config.toml
image_size = 32
grayscale = true
horizontal_flip = false
scale_shift_norm = false
nesterov = true
l1_shrink = 0.003
batch_size = 128
weight_decay = 0.01
Rows from block 5 of a small image diffusion model, named by matrix and row number. Rows with one number belong to one channel. Each number is 128 + 24 x the weight over its row's rms, rounded and kept within 0 to 255. All counts start at 0. Numbers have three digits each.
After each channel's rows are labels from the 100 images, of 14976 (inputs lightly noised), where the channel reaches its highest value: "colour at peak" is the nearest of a few named colours to the mean colour under the peak. Only what is clearly more common there than usual is listed. The data: photos with spoken descriptions (Open Images, Localized Narratives). In brackets: how many of the 100, against the usual share in percent.
# convs0: first 3x3 conv (model.mid.0.convs.0.weight, 128x128x3x3, standardized in use, each kernel summed), inputs 0-127
# convs1: second 3x3 conv (model.mid.0.convs.1.weight, 128x128x3x3, standardized in use, transposed, each kernel summed), outputs 0-127

convs0.85:129128116100107126132107155108128159150112128135094127127124108125132114144128138128169128174039128128165099127110128127116128128128128083128128143122123128128128127128117123099132126140130128159128150132128130129128144129134155126128128210133138128127106127127118122128148128211103093133127127106136128106121132115147143128170128135130128119128184174128127128058166128128128128128248
convs1.85:129123131130108128129126137132092129127123129129128127131180118127128127141183136127118122112129106129126128125087151117131134129075117129127128121128132105126130146131128129111128128137142127128142134125122127124122119187158128125128128118136076129127127128101128127128080130127129095130125093135167106115125125126129134126094163128080124128119104165132127115129129145130000116139139
colour at peak: white (26 vs 9.8)

convs0.50:129129126015092140128128143146131156147123128069110125127127128128126118130128129128103128104187128128149124111158128129180128128128128053128128035129145128128128128128128124124128128111127128133128054129128128138128139128126128126128128149130123128128151129128123168128053128135149132138126128174120128058128132092166132127156128128134128102128092164128130128113150128128128128128153
convs1.50:101100123142118141142128210134164132158132144141131152134141127136140117159149094109124127090140083145136125111125121193132156135137112111083142098156112086119124118107153157119116131114125125107127126133116129132173110129133128134114156135199123148123138163133093161160150086137127105121089149130129090123127180118135125121128132098126149138150095151131136138136120119147133142153232
colour at peak: white (27 vs 9.8)

convs0.31:138129147109165129128129124166122090124125128144092128127128128128157134118128130128118129128139128128113132139096128133164128128128134108128128143163025128129128128128131123159128128215115128156128129106128128125128141122168130128128129175136127128128179127128091116127159128092217127114120128154139127130122114170083156126235128127128128134127158138128113128185109129128128128127122
convs1.31:130113109123147138112131133135080087108122107126087107141122120115127132132142053124123116125127103159157138144129139110093126167141166125086125127109135111112074119091115125137134132138137128131157105139101124101131151099016134141136121139135124120122107105139116124155119112148125128134197170122153165129129182177115154128121179108137154161143123118144137120128152148145140167121132
colour at peak: white (28 vs 9.8)

convs0.101:143134121118071135127128144090117170119127128120063128121129127128075109159127133128124128175082128128108105149085128127183128128128126148128128202139146122128128128128124193174131145095132127124128126134128130130131093127103137132128131120146127128130080127128072129127125128168127125129155127088113128168134113108197220132096128128124128136128143096128124128072123128128128128128118
convs1.101:124121129129129129128143140128230111128129130177128129127129125136128130126128130126144134050129139121136128133118135126111128129124158128133136127126128128132129129177115129128114131131139128128133000128133128130128128129123128130129131134084128129127128128130129129178127168127127129150153108131119153129129128128129137133132128181135124124128132127128131128129130128128120128129128
colour at peak: white (25 vs 9.8)

convs0.8:123128115152099124131128130179131174107127128152136128126127126128125182116128226128132129129042128128134191132126128124194128128128129127128128118129095128128128128128128133152130126118133128217128110113128128130128139129123134128128128125133128128128140126128128133130145128093168129136120128137129128143126150146121070128100128128128128117128085152128130128095122128128128128128006
convs1.8:101129110197114151134104108164126140130127119166087101132117135100123143145106145094046101150121130117139136151118144176127120170158112112098142153116148129147105097114095109131117117129097158135107117130120129124131151128147121130144147113146125091124160144134132107165160116135138145076163140141116149083144176204113145156177117146118121133080163099119142136125146119119138110108111
colour at peak: white (49 vs 9.8)

convs0.30:173132181102112117130131096181127101143128125133125130130128128128185127128128177128143128133119128128136166174105128125123128128128133116127128148134030129131128128129130099121130127114127128182128089170128130130128137119126127129128127162128133128128153128128128122127099123097217122147122128136126116138120096133129150127232128103128127106125096211125118125142137128128128128128101
convs1.30:119139146129128122050139137215147128130116126131129143127122125101128129137132090135116124126128129140128130070098128128130255133123151129067130128089132124128082129129128128163128130128128089107128111128126156120131138126128145130128127130135126120129107121114130128123130098135131160110145128128143137128128127126125126160135118102129127129129146126127169137123135155142153121121128
colour at peak: white (50 vs 9.8)

convs0.33:114126129154176108129127139161118056132128128137107128128128127128117153249128129128132128130119128128103121116240128135097128128128136147128128040129157128128128129128129119142131130130124128125128108114128118128128111128137122132129127094077128128128131126128107126128081128140192119134130128110128131161152121130149114128191128129128128147128092125128128128072145128129128128128119
convs1.33:230127120129125117153140107129122127128133118127128128126128124139129124128127034127127130124129127129128128123128127196130128129127129129095128127128129127128055132128115127127129129127129128127130126126129129129128128122000134127129130155128128127128128127129129127130113127128128127130128128128129146128129169127130128128133117128126129126130129124128130127128129105129126129129128
colour at peak: black (73 vs 25.3)

convs0.119:136128089094140131129129130063131121117128128181214128127128130128146134085128140128103126062158128128193087122110128126093128128128129158129128048167073128128128128128146109120124128125177127109130071145128126110128092129129139123128137155120136129131100127128174131127182128131115132118125128171109128093114071146101127127193128128128128130128128149128129128123119128128128128128136
convs1.119:108136156129125146145156124129137179158115115122109145164126056133134136128110114142142122083127089174091127105111115189126146151175133132193138114129129125109102159100136139124154134139120143137131111144132110136135137162214144148133138165126127127126124148071126142133129103136141059135134095130147131104132212131128132097139119106101124128103123130126136120133124104117105131149128
colour at peak: white (26 vs 9.8)