From a checkpoint of a small image diffusion model.
Data: trained on photos with spoken descriptions (Open Images, Localized Narratives), 203450 training examples, 12.1 epochs.
Rows from block 2 of a small image diffusion model, named by matrix and row number. Rows with one number belong to one channel. Each number is 50 + 15 x the weight over its row's rms, rounded and kept within 0 to 99. All counts start at 0.
After each channel's rows are labels from the 100 images, of 14976 (inputs lightly noised), where the channel reaches its highest value: "place" is the part of the image that holds the peak. Only what is clearly more common there than usual is listed. The data: photos with spoken descriptions (Open Images, Localized Narratives).
# convs0: first 3x3 conv (model.enc.1.0.convs.0.weight, 128x128x3x3, standardized in use, each kernel summed), inputs 0-127
# convs1: second 3x3 conv (model.enc.1.0.convs.1.weight, 128x128x3x3, standardized in use, transposed, each kernel summed), outputs 0-127

convs0.68:49 24 60 50 50 51 40 52 55 82 55 29 47 47 42 58 32 51 55 53 26 79 51 51 57 54 54 33 48 61 48 58 47 54 37 46 52 56 65 50 49 48 55 54 56 47 38 25 50 54 35 59 49 55 61 53 70 39 31 50 64 45 62 52 25 35 34 40 99 28 43 24 36 69 43 65 50 50 50 50 49 34 50 56 73 80 56 41 80 50 46 52 99 35 52 55 52 57 44 45 50 15 69 54 70 77 40 38 54 41 74 63 18 55 50 57 27 53 49 17 58 31 50 56 20 79 60 45
convs1.68:75 58 45 60 49 26 56 21 44 86 48 49 29 48 61 57 48 41 49 46 50 54 51 40 89 50 44 46 48 48 30 53 47 53 87 49 45 51 19 52 51 48 55 50 00 36 99 43 30 59 50 75 25 50 50 53 42 44 47 20 53 59 49 66 77 44 54 49 57 57 48 48 41 32 41 50 51 50 58 51 56 48 78 51 43 48 49 80 24 61 52 39 64 47 77 51 48 45 41 50 49 64 73 56 49 47 63 47 44 39 58 40 56 50 56 56 45 28 58 50 44 58 48 52 64 53 40 68
place: centre

convs0.109:48 52 82 50 50 50 32 49 40 38 48 10 61 81 48 58 40 50 30 52 81 56 49 50 50 49 97 37 50 22 59 28 61 52 28 48 51 56 48 56 50 68 15 60 48 51 49 35 46 43 59 32 17 54 34 76 52 65 41 52 14 49 57 56 49 53 51 46 68 24 55 48 55 52 71 49 50 50 50 53 45 25 50 23 60 46 61 50 43 50 52 50 57 79 50 44 50 49 55 67 48 25 59 74 12 66 59 42 45 43 63 35 29 44 24 42 50 50 42 80 56 69 53 51 25 23 29 48
convs1.109:45 26 36 53 44 69 34 62 35 84 53 67 47 39 49 61 61 36 91 52 31 42 54 35 45 36 54 62 32 11 31 41 78 46 57 34 62 60 59 43 31 37 59 59 40 63 53 39 37 79 50 57 33 66 39 42 27 48 47 40 46 84 26 46 51 36 45 47 35 66 46 45 73 41 42 36 51 66 40 62 45 20 26 53 27 30 33 47 55 45 37 58 41 42 34 55 55 48 59 64 57 47 49 26 28 53 37 33 40 50 38 87 62 57 46 22 58 58 18 52 60 39 49 63 20 49 35 64
place: top left

convs0.125:55 56 59 52 50 50 62 56 51 47 53 90 57 59 64 73 21 45 56 48 48 52 50 49 49 54 59 57 50 35 48 34 67 52 13 52 55 65 44 46 52 27 80 43 63 48 48 63 54 45 46 57 31 51 66 62 46 73 50 50 25 54 47 46 38 45 42 31 60 60 89 51 18 61 52 48 50 50 50 50 37 42 50 71 64 50 47 50 28 55 62 52 45 36 50 69 49 51 46 60 50 59 28 30 64 13 45 39 47 47 60 98 54 44 35 20 58 51 52 00 65 65 94 50 44 39 69 53
convs1.125:57 54 32 44 64 62 54 21 40 53 50 57 65 61 58 60 43 62 44 42 40 81 63 47 24 37 57 49 47 90 62 54 22 40 45 44 50 71 54 53 46 48 56 51 43 57 58 55 50 61 50 41 37 44 53 88 72 47 54 50 47 48 47 69 61 48 49 75 53 51 50 49 51 42 56 51 55 19 57 48 51 44 84 69 40 41 46 43 99 63 43 56 37 62 45 36 43 50 99 39 48 66 60 74 47 31 45 34 50 56 61 50 61 74 56 44 62 20 58 60 55 64 31 56 62 46 52 62
place: bottom centre; bottom left

convs0.21:46 44 44 50 50 50 00 55 53 51 40 53 27 33 84 46 58 48 54 50 22 42 60 50 52 56 34 48 52 92 49 00 46 56 92 47 54 19 34 45 50 33 41 59 70 51 50 60 47 68 29 24 52 53 20 49 54 65 47 50 59 58 46 71 60 60 22 61 36 36 51 57 24 36 51 48 50 50 50 50 49 49 57 45 31 45 46 50 18 40 59 50 33 49 52 50 54 50 67 71 50 32 50 45 42 33 40 36 58 43 43 49 44 47 70 77 64 47 50 28 51 65 48 49 65 78 74 48
convs1.21:54 36 56 56 73 31 51 48 46 55 50 47 49 50 50 52 52 40 67 46 52 50 52 71 50 51 53 53 18 52 47 49 44 52 79 14 38 99 49 50 69 50 77 56 52 37 62 56 73 72 49 51 46 49 62 50 47 51 59 00 50 54 42 52 49 49 71 50 53 48 47 50 46 53 26 60 44 51 51 54 48 94 49 51 70 49 50 52 10 26 36 48 64 52 51 50 47 56 62 48 41 53 49 50 66 44 55 50 51 66 90 55 49 45 49 47 51 09 50 50 86 35 49 49 54 51 58 45
place: centre

convs0.71:61 47 59 50 50 49 18 41 53 28 51 59 35 53 99 55 48 55 66 50 31 26 59 51 54 54 50 81 50 44 42 28 62 60 34 53 46 64 55 49 50 65 12 54 42 49 53 19 44 65 99 43 77 55 38 34 66 50 33 53 26 49 50 56 64 45 38 51 51 41 34 64 51 59 49 52 50 50 50 50 54 57 50 44 29 43 52 50 54 52 48 49 67 44 50 45 49 54 53 55 49 51 47 46 44 71 58 43 44 51 48 25 46 47 92 59 45 52 40 41 54 98 46 49 35 00 47 53
convs1.71:31 53 44 44 71 61 38 57 65 37 47 44 68 72 54 25 70 23 53 43 45 71 28 36 83 44 49 67 78 49 50 22 66 48 77 56 20 42 37 68 52 50 67 52 57 68 60 27 78 42 00 51 40 50 52 54 55 48 55 46 53 56 29 49 50 57 31 42 55 46 65 73 33 44 43 57 62 24 48 67 61 51 46 20 55 11 70 38 55 62 61 51 56 51 68 63 54 39 57 51 39 68 43 54 59 59 62 43 37 50 50 46 46 14 55 62 54 48 71 28 64 52 27 59 49 40 50 30
place: middle right

convs0.58:41 98 50 50 50 50 70 36 48 32 52 38 44 58 43 81 19 61 36 50 22 45 62 50 50 52 46 69 49 69 50 69 55 50 49 46 46 41 51 50 61 79 31 47 57 63 50 52 52 29 35 34 71 49 72 76 36 55 59 50 03 45 50 51 59 47 31 63 64 48 26 56 55 60 47 99 50 50 50 46 54 03 50 83 50 49 69 50 58 50 65 51 33 48 50 21 50 50 54 65 50 20 57 65 72 59 51 50 60 54 54 55 45 50 35 45 52 49 48 22 49 43 50 50 51 27 36 50
convs1.58:30 89 66 73 43 51 12 47 72 51 55 48 60 75 37 70 38 46 61 35 36 38 43 44 71 58 65 16 63 75 48 39 61 49 47 71 63 64 77 37 33 45 44 42 48 33 43 32 45 53 35 50 63 46 55 53 54 40 59 42 54 62 39 48 38 77 60 39 43 74 56 43 67 53 45 45 56 46 43 55 45 44 76 47 17 55 44 83 63 43 56 65 43 48 60 17 84 92 47 45 59 51 71 58 51 47 23 45 50 45 40 49 41 51 45 31 93 41 41 46 54 50 84 50 49 53 57 59
place: top left

convs0.56:77 23 59 48 53 51 11 45 49 31 51 58 28 46 43 44 57 53 46 51 42 57 55 51 51 50 72 50 50 36 48 48 52 47 52 48 56 64 44 53 50 72 24 70 49 52 59 15 48 31 48 55 56 54 57 55 63 52 31 53 00 50 71 64 46 47 29 33 44 58 45 45 29 58 33 44 50 50 50 51 84 09 50 70 60 43 65 50 83 47 50 49 45 49 52 12 51 52 58 40 51 00 53 41 58 46 50 55 41 53 70 33 50 50 47 44 49 81 51 61 39 42 36 54 47 27 53 51
convs1.56:81 48 47 40 58 50 49 37 43 51 47 46 59 41 50 74 51 61 51 48 62 53 63 50 59 45 34 51 47 52 51 56 69 48 64 38 44 25 50 58 50 51 69 35 51 43 39 41 48 51 48 58 54 33 50 51 46 49 48 45 99 55 47 40 50 39 47 66 52 59 50 55 43 51 52 46 52 54 53 72 51 52 55 52 47 50 86 50 29 49 48 07 45 49 48 46 50 54 18 53 49 99 48 51 45 62 99 39 51 50 40 49 66 32 57 51 47 42 60 52 63 62 54 60 47 50 42 51
place: middle right

convs0.0:58 06 43 50 50 50 12 60 53 42 50 56 32 44 34 78 62 46 35 50 56 21 50 50 53 50 40 00 51 61 53 66 52 46 52 54 48 60 69 51 50 45 45 57 62 59 50 02 51 76 57 69 61 51 19 46 48 35 44 50 31 45 51 50 63 51 07 79 58 45 50 19 58 38 41 37 50 50 50 50 57 48 50 51 15 35 49 48 73 52 54 50 40 51 50 11 50 50 51 65 50 29 65 41 65 20 59 41 49 52 50 64 63 49 60 47 52 57 50 79 52 61 51 50 22 41 47 52
convs1.0:55 32 64 48 58 59 41 50 55 47 53 72 38 12 43 59 51 46 52 44 45 44 69 37 50 73 27 29 66 66 40 51 18 43 51 78 47 45 54 22 40 54 54 43 49 34 62 39 47 51 58 40 50 69 47 37 34 33 50 53 18 38 64 52 43 47 44 63 65 97 45 74 64 51 55 59 44 55 77 72 45 67 27 30 34 17 35 42 45 70 46 46 86 42 53 90 59 68 48 41 48 33 47 78 27 27 65 51 43 55 37 27 32 37 54 58 42 41 46 73 73 52 51 55 35 51 55 45
place: bottom right

convs0.114:52 22 75 50 50 50 08 47 49 46 60 32 59 45 44 39 47 52 39 50 70 60 47 50 56 54 64 67 53 35 54 39 53 50 45 46 47 49 48 52 45 63 53 74 47 60 58 42 51 60 88 52 39 57 57 42 45 44 36 49 35 47 52 48 25 51 04 59 42 55 53 67 56 59 63 51 50 50 50 50 60 14 50 61 61 56 60 50 92 52 48 49 70 83 50 28 51 49 59 75 50 00 73 50 79 49 59 43 45 48 58 23 75 39 39 41 48 53 47 68 46 96 38 50 39 39 41 51
convs1.114:59 52 04 41 75 70 57 45 60 42 56 55 46 29 54 72 62 61 46 46 37 57 70 31 51 59 52 52 61 50 63 56 44 59 72 59 63 42 59 49 36 57 12 41 64 61 54 42 61 79 56 73 32 45 22 09 36 42 27 70 71 54 64 60 41 42 40 52 29 31 59 51 60 57 59 28 43 46 35 50 65 81 60 58 45 54 47 75 74 74 34 42 44 56 49 74 54 31 59 46 67 18 50 45 39 19 46 40 53 61 47 51 50 41 76 63 66 89 34 65 43 52 41 68 56 43 52 55
place: top left

convs0.40:53 23 51 50 51 50 00 41 52 59 50 76 59 47 28 61 48 49 76 50 41 47 51 49 50 50 34 23 47 27 49 46 54 49 47 48 50 62 52 50 49 39 40 37 51 56 53 32 51 56 44 56 50 49 32 55 43 74 43 50 36 47 51 54 47 51 53 43 43 43 58 11 45 53 46 45 50 50 50 45 56 72 51 39 61 56 47 50 56 50 52 49 31 45 50 99 50 50 50 47 50 69 62 47 84 63 50 05 71 50 48 20 64 48 53 56 56 50 48 09 72 61 51 50 25 54 16 50
convs1.40:32 27 71 49 77 22 71 48 53 26 55 21 42 47 60 43 63 59 57 76 65 55 74 33 61 47 54 46 37 23 54 41 24 54 45 51 18 44 41 69 56 53 82 41 48 46 52 54 54 52 46 39 33 41 45 50 49 40 52 54 34 58 55 61 45 58 47 41 45 52 54 38 45 52 53 99 21 39 72 77 47 44 64 54 51 64 65 35 53 54 45 59 44 48 75 34 26 59 29 62 00 37 38 52 61 58 34 55 54 39 41 67 44 46 41 54 24 33 41 78 65 47 45 48 48 48 39 47
place: middle left

convs0.106:49 33 36 51 50 50 55 59 54 86 49 09 83 54 29 42 36 66 29 50 24 31 57 50 50 48 49 00 49 54 54 54 48 54 41 61 47 75 61 54 49 53 59 54 43 50 58 51 51 45 55 64 99 50 41 45 55 48 79 49 65 51 50 42 78 51 74 36 54 54 98 50 56 50 63 57 50 50 50 50 49 45 50 67 45 51 46 49 50 50 49 51 41 33 50 13 49 50 44 50 50 64 56 47 28 09 57 54 71 48 54 40 41 49 61 39 48 50 48 34 44 65 33 51 73 39 42 49
convs1.106:25 56 09 36 23 50 57 64 53 27 40 35 58 43 77 53 30 62 55 53 69 65 96 30 62 46 74 51 34 39 36 46 36 32 57 61 47 75 53 41 43 50 56 26 47 49 46 62 73 41 68 56 56 50 67 51 56 30 55 50 51 54 60 55 51 47 78 67 24 28 36 62 20 47 46 52 64 58 32 16 46 47 59 33 52 25 62 41 49 80 38 59 38 50 72 41 56 44 24 50 24 47 47 34 42 63 56 59 56 44 22 61 33 47 78 34 50 63 70 41 43 63 37 51 34 66 40 38
place: bottom centre; bottom right

convs0.107:48 53 48 50 50 50 55 55 47 34 34 52 61 44 46 03 54 49 59 50 61 57 48 49 50 47 57 51 50 13 42 30 55 55 51 50 51 35 39 51 50 36 93 99 51 46 50 50 49 51 34 56 49 50 37 59 94 66 52 50 78 53 50 48 55 48 43 49 16 48 43 58 38 65 52 60 50 50 50 50 52 94 50 55 66 48 55 50 63 50 51 51 47 67 50 58 50 46 41 31 50 82 47 67 47 46 50 60 50 47 38 51 85 50 37 58 52 51 50 99 50 43 47 50 49 50 44 52
convs1.107:79 00 85 55 75 58 53 49 51 48 56 60 39 31 50 47 50 43 42 55 89 50 67 58 35 57 56 49 59 27 47 49 49 57 50 49 35 29 34 61 81 68 44 02 33 50 47 34 60 45 56 63 46 51 44 45 53 62 51 46 76 61 44 48 51 36 48 40 58 61 47 53 27 47 53 79 59 37 61 29 63 63 44 58 57 52 70 45 52 38 51 37 49 12 48 97 54 45 49 97 52 54 44 41 46 39 30 49 57 55 61 39 46 45 46 58 37 73 52 43 62 51 42 32 47 54 79 48
place: top right

convs0.55:60 55 61 50 50 52 52 41 49 47 52 42 41 51 39 51 45 55 44 50 27 46 51 56 54 50 58 50 51 38 52 54 57 46 69 49 49 55 54 54 47 57 29 47 52 51 51 31 46 51 54 49 49 52 68 39 52 40 51 50 47 50 53 49 43 55 08 49 46 66 51 54 63 53 47 57 50 50 50 52 59 18 50 63 08 47 93 50 65 49 52 49 15 82 51 00 49 51 58 68 50 00 53 65 60 43 57 46 32 51 47 44 53 38 48 58 53 52 49 64 53 69 47 50 36 40 35 52
convs1.55:48 38 52 38 53 64 28 48 31 38 51 49 67 34 52 43 35 67 43 47 27 66 57 46 59 45 50 40 50 52 63 40 41 50 38 61 56 57 40 39 35 43 31 36 46 52 27 56 63 00 50 25 55 56 43 53 59 39 75 55 70 42 38 46 51 45 51 33 44 47 45 69 70 36 67 33 12 29 64 69 37 35 34 38 66 63 71 38 58 99 66 46 26 40 41 02 38 69 50 63 61 77 51 63 39 58 46 30 60 46 45 71 58 55 28 34 38 58 19 38 62 49 62 49 47 56 33 46
place: middle left

convs0.110:51 59 56 51 50 50 54 49 49 67 37 24 63 31 22 48 52 50 94 52 24 66 53 54 57 50 13 66 54 62 47 64 53 52 77 51 46 53 51 52 46 45 46 49 38 45 47 00 57 51 53 76 48 31 59 69 47 55 99 51 59 51 54 50 72 51 17 30 48 55 23 40 44 56 30 59 50 50 50 50 48 57 51 69 31 34 49 50 57 50 46 52 62 31 49 51 50 52 47 67 50 62 67 69 83 38 55 50 48 48 45 17 54 54 25 20 43 50 51 63 53 77 32 51 51 55 81 47
convs1.110:54 28 44 59 54 20 36 82 68 60 44 49 58 45 57 54 49 54 48 47 70 52 56 56 50 42 71 61 55 29 41 28 69 67 56 48 37 28 30 59 12 24 61 49 49 38 64 72 81 44 34 35 47 22 51 37 60 48 46 63 54 50 40 51 50 59 22 43 41 54 16 44 40 49 60 87 77 54 49 18 49 46 57 45 48 72 47 44 56 48 38 76 53 77 48 30 57 60 44 65 45 43 42 28 17 46 37 57 38 32 48 24 58 63 18 60 59 76 32 52 66 38 60 40 36 45 29 60
place: centre

convs0.28:37 14 50 50 48 49 87 48 84 58 58 41 41 50 48 65 45 63 30 55 68 15 55 50 74 58 39 51 59 77 49 52 55 53 20 56 50 41 99 51 32 50 63 26 42 57 41 00 55 59 64 49 31 52 24 52 47 40 43 52 71 46 61 60 58 59 54 31 59 63 53 29 58 37 44 46 50 51 50 52 53 58 51 37 61 30 49 54 36 50 49 47 23 37 50 61 52 51 46 74 50 73 31 63 36 52 67 46 49 52 53 55 35 40 52 39 37 50 45 80 55 64 57 53 43 32 05 46
convs1.28:50 50 53 51 59 44 51 49 50 49 61 49 45 50 52 30 44 46 49 51 50 47 32 51 51 51 71 51 54 49 51 54 48 50 69 53 53 50 33 49 44 23 50 49 66 99 51 51 53 50 50 52 47 53 48 51 51 46 44 40 47 61 67 49 49 51 55 46 54 53 50 55 50 44 99 64 50 49 52 51 40 49 54 49 53 55 52 38 49 49 48 50 84 81 83 42 63 52 47 39 52 49 47 48 55 50 52 47 51 49 99 49 57 54 49 52 45 49 47 48 44 69 65 75 49 50 48 48
place: top centre

convs0.51:57 28 58 51 50 50 56 66 54 54 52 45 16 60 49 62 41 50 09 49 43 53 48 49 53 49 30 03 50 70 53 73 54 47 26 59 54 57 66 52 52 67 39 41 50 50 52 56 53 44 65 46 76 52 50 50 51 06 06 50 42 64 55 50 74 42 99 14 57 31 47 38 46 50 59 55 50 50 50 50 48 41 53 42 45 44 48 50 38 50 51 51 39 51 50 47 51 52 39 49 50 47 44 44 70 33 41 56 33 39 56 52 69 53 48 30 43 50 54 62 52 71 79 50 43 50 00 52
convs1.51:64 53 41 21 36 38 50 37 71 49 44 30 59 18 35 54 45 48 67 50 71 62 43 30 49 60 62 99 61 91 63 58 30 53 38 37 48 49 62 58 54 38 24 41 28 42 62 47 59 40 52 55 43 51 42 63 73 92 63 51 50 66 62 53 58 38 62 58 29 46 60 44 82 45 48 22 48 60 34 39 52 33 40 48 58 43 55 51 48 56 68 53 47 73 16 35 58 39 50 46 44 49 64 47 64 62 24 45 47 63 41 51 27 35 60 53 42 42 52 21 51 49 48 36 44 30 99 46
place: top centre

convs0.10:45 49 65 50 50 50 62 50 41 61 47 47 85 49 48 40 96 46 38 50 99 20 50 43 50 43 33 61 48 61 44 53 57 51 37 41 50 65 48 50 50 56 86 87 49 47 51 51 54 60 31 40 39 51 39 51 61 28 53 50 87 50 51 62 59 49 48 54 39 39 63 41 68 24 83 53 50 50 50 50 47 27 50 40 40 55 53 50 29 50 47 51 99 44 50 64 49 49 50 34 50 26 66 33 53 49 45 32 53 45 33 72 56 53 47 68 43 51 44 98 48 70 36 50 53 67 27 50
convs1.10:48 18 60 55 30 79 39 72 73 48 71 53 26 43 58 67 73 65 42 48 44 53 47 48 47 40 00 45 73 43 38 56 72 69 43 60 67 33 54 46 36 48 31 50 53 59 42 38 26 28 27 50 56 54 57 30 41 41 59 54 45 62 60 37 50 66 45 50 48 53 31 51 45 63 52 44 24 81 41 35 58 63 31 51 54 49 49 68 49 75 68 69 56 42 42 52 51 83 52 56 62 52 50 50 22 41 42 61 26 67 45 35 48 45 19 50 33 92 23 52 27 42 49 52 70 36 38 46
place: bottom right

convs0.38:53 46 74 50 50 52 41 57 50 54 49 97 61 61 52 41 99 50 55 49 27 27 48 51 49 50 64 51 50 46 50 46 39 49 33 46 49 99 45 44 51 63 62 44 46 50 49 57 44 43 45 55 54 50 50 48 20 67 41 53 54 52 52 52 99 46 40 56 67 47 34 52 49 49 55 50 50 50 50 51 49 56 50 45 52 54 52 50 45 51 49 47 21 52 51 55 49 50 50 47 50 64 47 47 48 28 47 51 44 50 58 65 78 67 51 24 47 51 54 49 50 45 51 51 46 59 55 48
convs1.38:26 78 25 47 55 37 68 62 37 43 58 47 57 32 76 70 45 70 48 58 43 34 33 61 53 32 46 56 50 52 53 61 62 43 40 61 68 13 49 57 63 46 54 54 99 55 61 61 43 34 48 24 30 56 72 56 48 40 52 42 54 95 26 34 22 62 37 60 35 40 47 50 45 55 52 49 60 68 54 50 62 58 64 54 46 59 54 84 42 62 44 53 71 50 37 42 45 46 58 59 53 56 49 40 37 41 69 73 59 59 24 24 26 31 54 52 45 39 35 52 65 45 35 07 39 37 52 63
place: bottom centre

convs0.113:56 46 46 50 50 51 39 46 51 56 50 80 32 50 38 26 59 49 18 50 33 50 56 49 50 50 52 34 50 83 56 60 55 50 90 52 58 23 51 51 51 62 43 46 56 53 51 44 48 49 32 54 48 53 34 55 30 00 13 46 30 49 52 46 61 45 85 43 54 54 52 29 44 60 27 80 50 50 50 50 68 67 50 51 54 32 51 50 45 49 50 57 81 57 51 46 50 50 43 49 50 51 48 48 15 44 50 51 51 51 49 52 58 49 64 48 39 50 57 99 49 34 51 53 42 24 55 49
convs1.113:60 60 57 43 64 48 53 60 52 52 60 40 45 48 48 40 48 51 69 28 64 70 37 39 36 10 48 80 54 00 39 52 56 47 00 78 72 52 65 75 46 57 53 52 56 35 62 53 48 63 47 60 48 38 57 35 63 62 50 56 43 40 40 48 46 37 52 62 55 57 56 63 65 15 66 25 59 42 54 53 54 48 30 51 37 46 51 52 63 51 79 35 36 73 55 52 48 69 30 47 85 52 36 32 69 56 32 55 39 78 43 46 48 57 43 46 63 47 61 26 22 73 70 64 59 65 55 53
place: top right

convs0.102:54 35 70 50 50 50 63 62 50 30 51 40 39 39 52 53 52 49 39 50 00 61 61 49 51 50 56 34 53 40 51 58 50 48 58 47 54 46 48 51 50 55 10 78 50 51 53 49 58 44 37 56 32 66 55 52 23 87 39 51 99 47 53 71 47 50 55 45 34 58 14 58 46 67 63 51 50 50 50 48 54 31 52 32 55 61 56 50 48 43 50 49 34 55 56 18 51 50 54 63 50 99 33 50 66 50 53 54 51 48 51 44 67 51 43 02 35 50 50 47 55 43 48 50 60 43 57 59
convs1.102:51 68 45 42 47 58 55 57 50 62 44 67 48 50 47 73 63 33 45 54 57 27 32 47 32 60 45 49 73 53 42 37 24 54 53 58 09 32 66 56 32 51 81 66 54 46 46 63 50 63 49 52 59 53 39 54 49 55 44 56 55 50 54 39 45 10 64 97 45 50 68 47 35 52 54 33 54 32 64 53 81 48 73 55 23 54 08 55 56 20 27 50 57 45 10 55 58 50 79 15 63 33 47 52 52 33 50 67 23 37 67 42 49 59 55 67 28 23 47 48 43 46 58 51 40 47 60 51
place: bottom left; middle left

convs0.73:58 53 55 50 50 50 49 52 67 85 53 64 49 68 56 73 53 58 27 48 00 49 54 43 56 50 49 00 50 46 49 43 63 50 13 55 54 57 55 52 48 42 41 13 57 48 46 39 54 37 48 81 55 50 51 72 44 00 23 44 41 48 50 32 33 49 71 58 49 67 48 49 75 49 64 54 50 50 50 50 51 44 50 38 45 38 51 50 52 50 62 49 72 41 50 71 50 50 42 69 50 43 64 43 21 57 51 34 67 54 60 59 22 49 39 61 51 50 37 31 48 37 48 50 50 46 69 50
convs1.73:71 67 48 62 59 40 17 58 63 54 49 59 36 49 54 61 08 58 17 37 16 13 51 32 64 84 37 33 52 81 70 58 23 56 65 37 46 68 73 59 65 60 44 50 40 51 63 60 56 55 50 41 50 27 89 97 27 29 39 77 57 52 58 58 35 55 40 38 48 55 43 63 65 64 65 57 29 33 59 54 56 37 50 46 46 40 44 58 45 53 56 78 51 45 55 55 62 36 44 58 32 30 68 63 38 40 48 49 65 27 48 52 52 40 70 49 50 42 55 45 70 46 50 47 44 50 43 35
place: bottom centre

convs0.46:48 42 49 50 50 50 48 50 53 55 57 17 31 67 54 86 58 50 35 50 41 32 51 49 56 50 44 00 50 61 47 56 56 50 08 56 50 53 65 56 50 44 40 23 50 51 49 40 47 65 41 60 54 51 44 40 31 45 34 50 46 50 49 46 57 58 99 59 79 63 56 44 77 49 51 54 50 50 50 51 49 51 50 69 42 44 47 50 54 50 57 52 20 42 50 49 55 53 50 53 50 33 53 53 48 60 51 39 57 57 50 32 38 46 51 43 67 50 50 18 52 51 52 50 52 41 00 50
convs1.46:62 48 49 65 55 63 31 64 58 51 48 27 27 51 45 45 45 43 77 51 65 62 50 26 58 33 43 61 49 35 59 58 41 58 06 46 51 59 65 67 73 62 36 42 44 37 44 56 56 00 56 45 46 48 69 62 37 68 13 32 41 62 45 74 58 51 49 64 48 34 45 46 63 78 66 85 41 46 58 78 50 51 52 24 00 45 50 52 55 50 51 76 45 57 63 54 37 52 44 55 56 42 44 11 51 39 59 52 51 63 47 35 13 53 53 47 36 32 58 45 68 44 39 50 50 47 42 39
place: bottom centre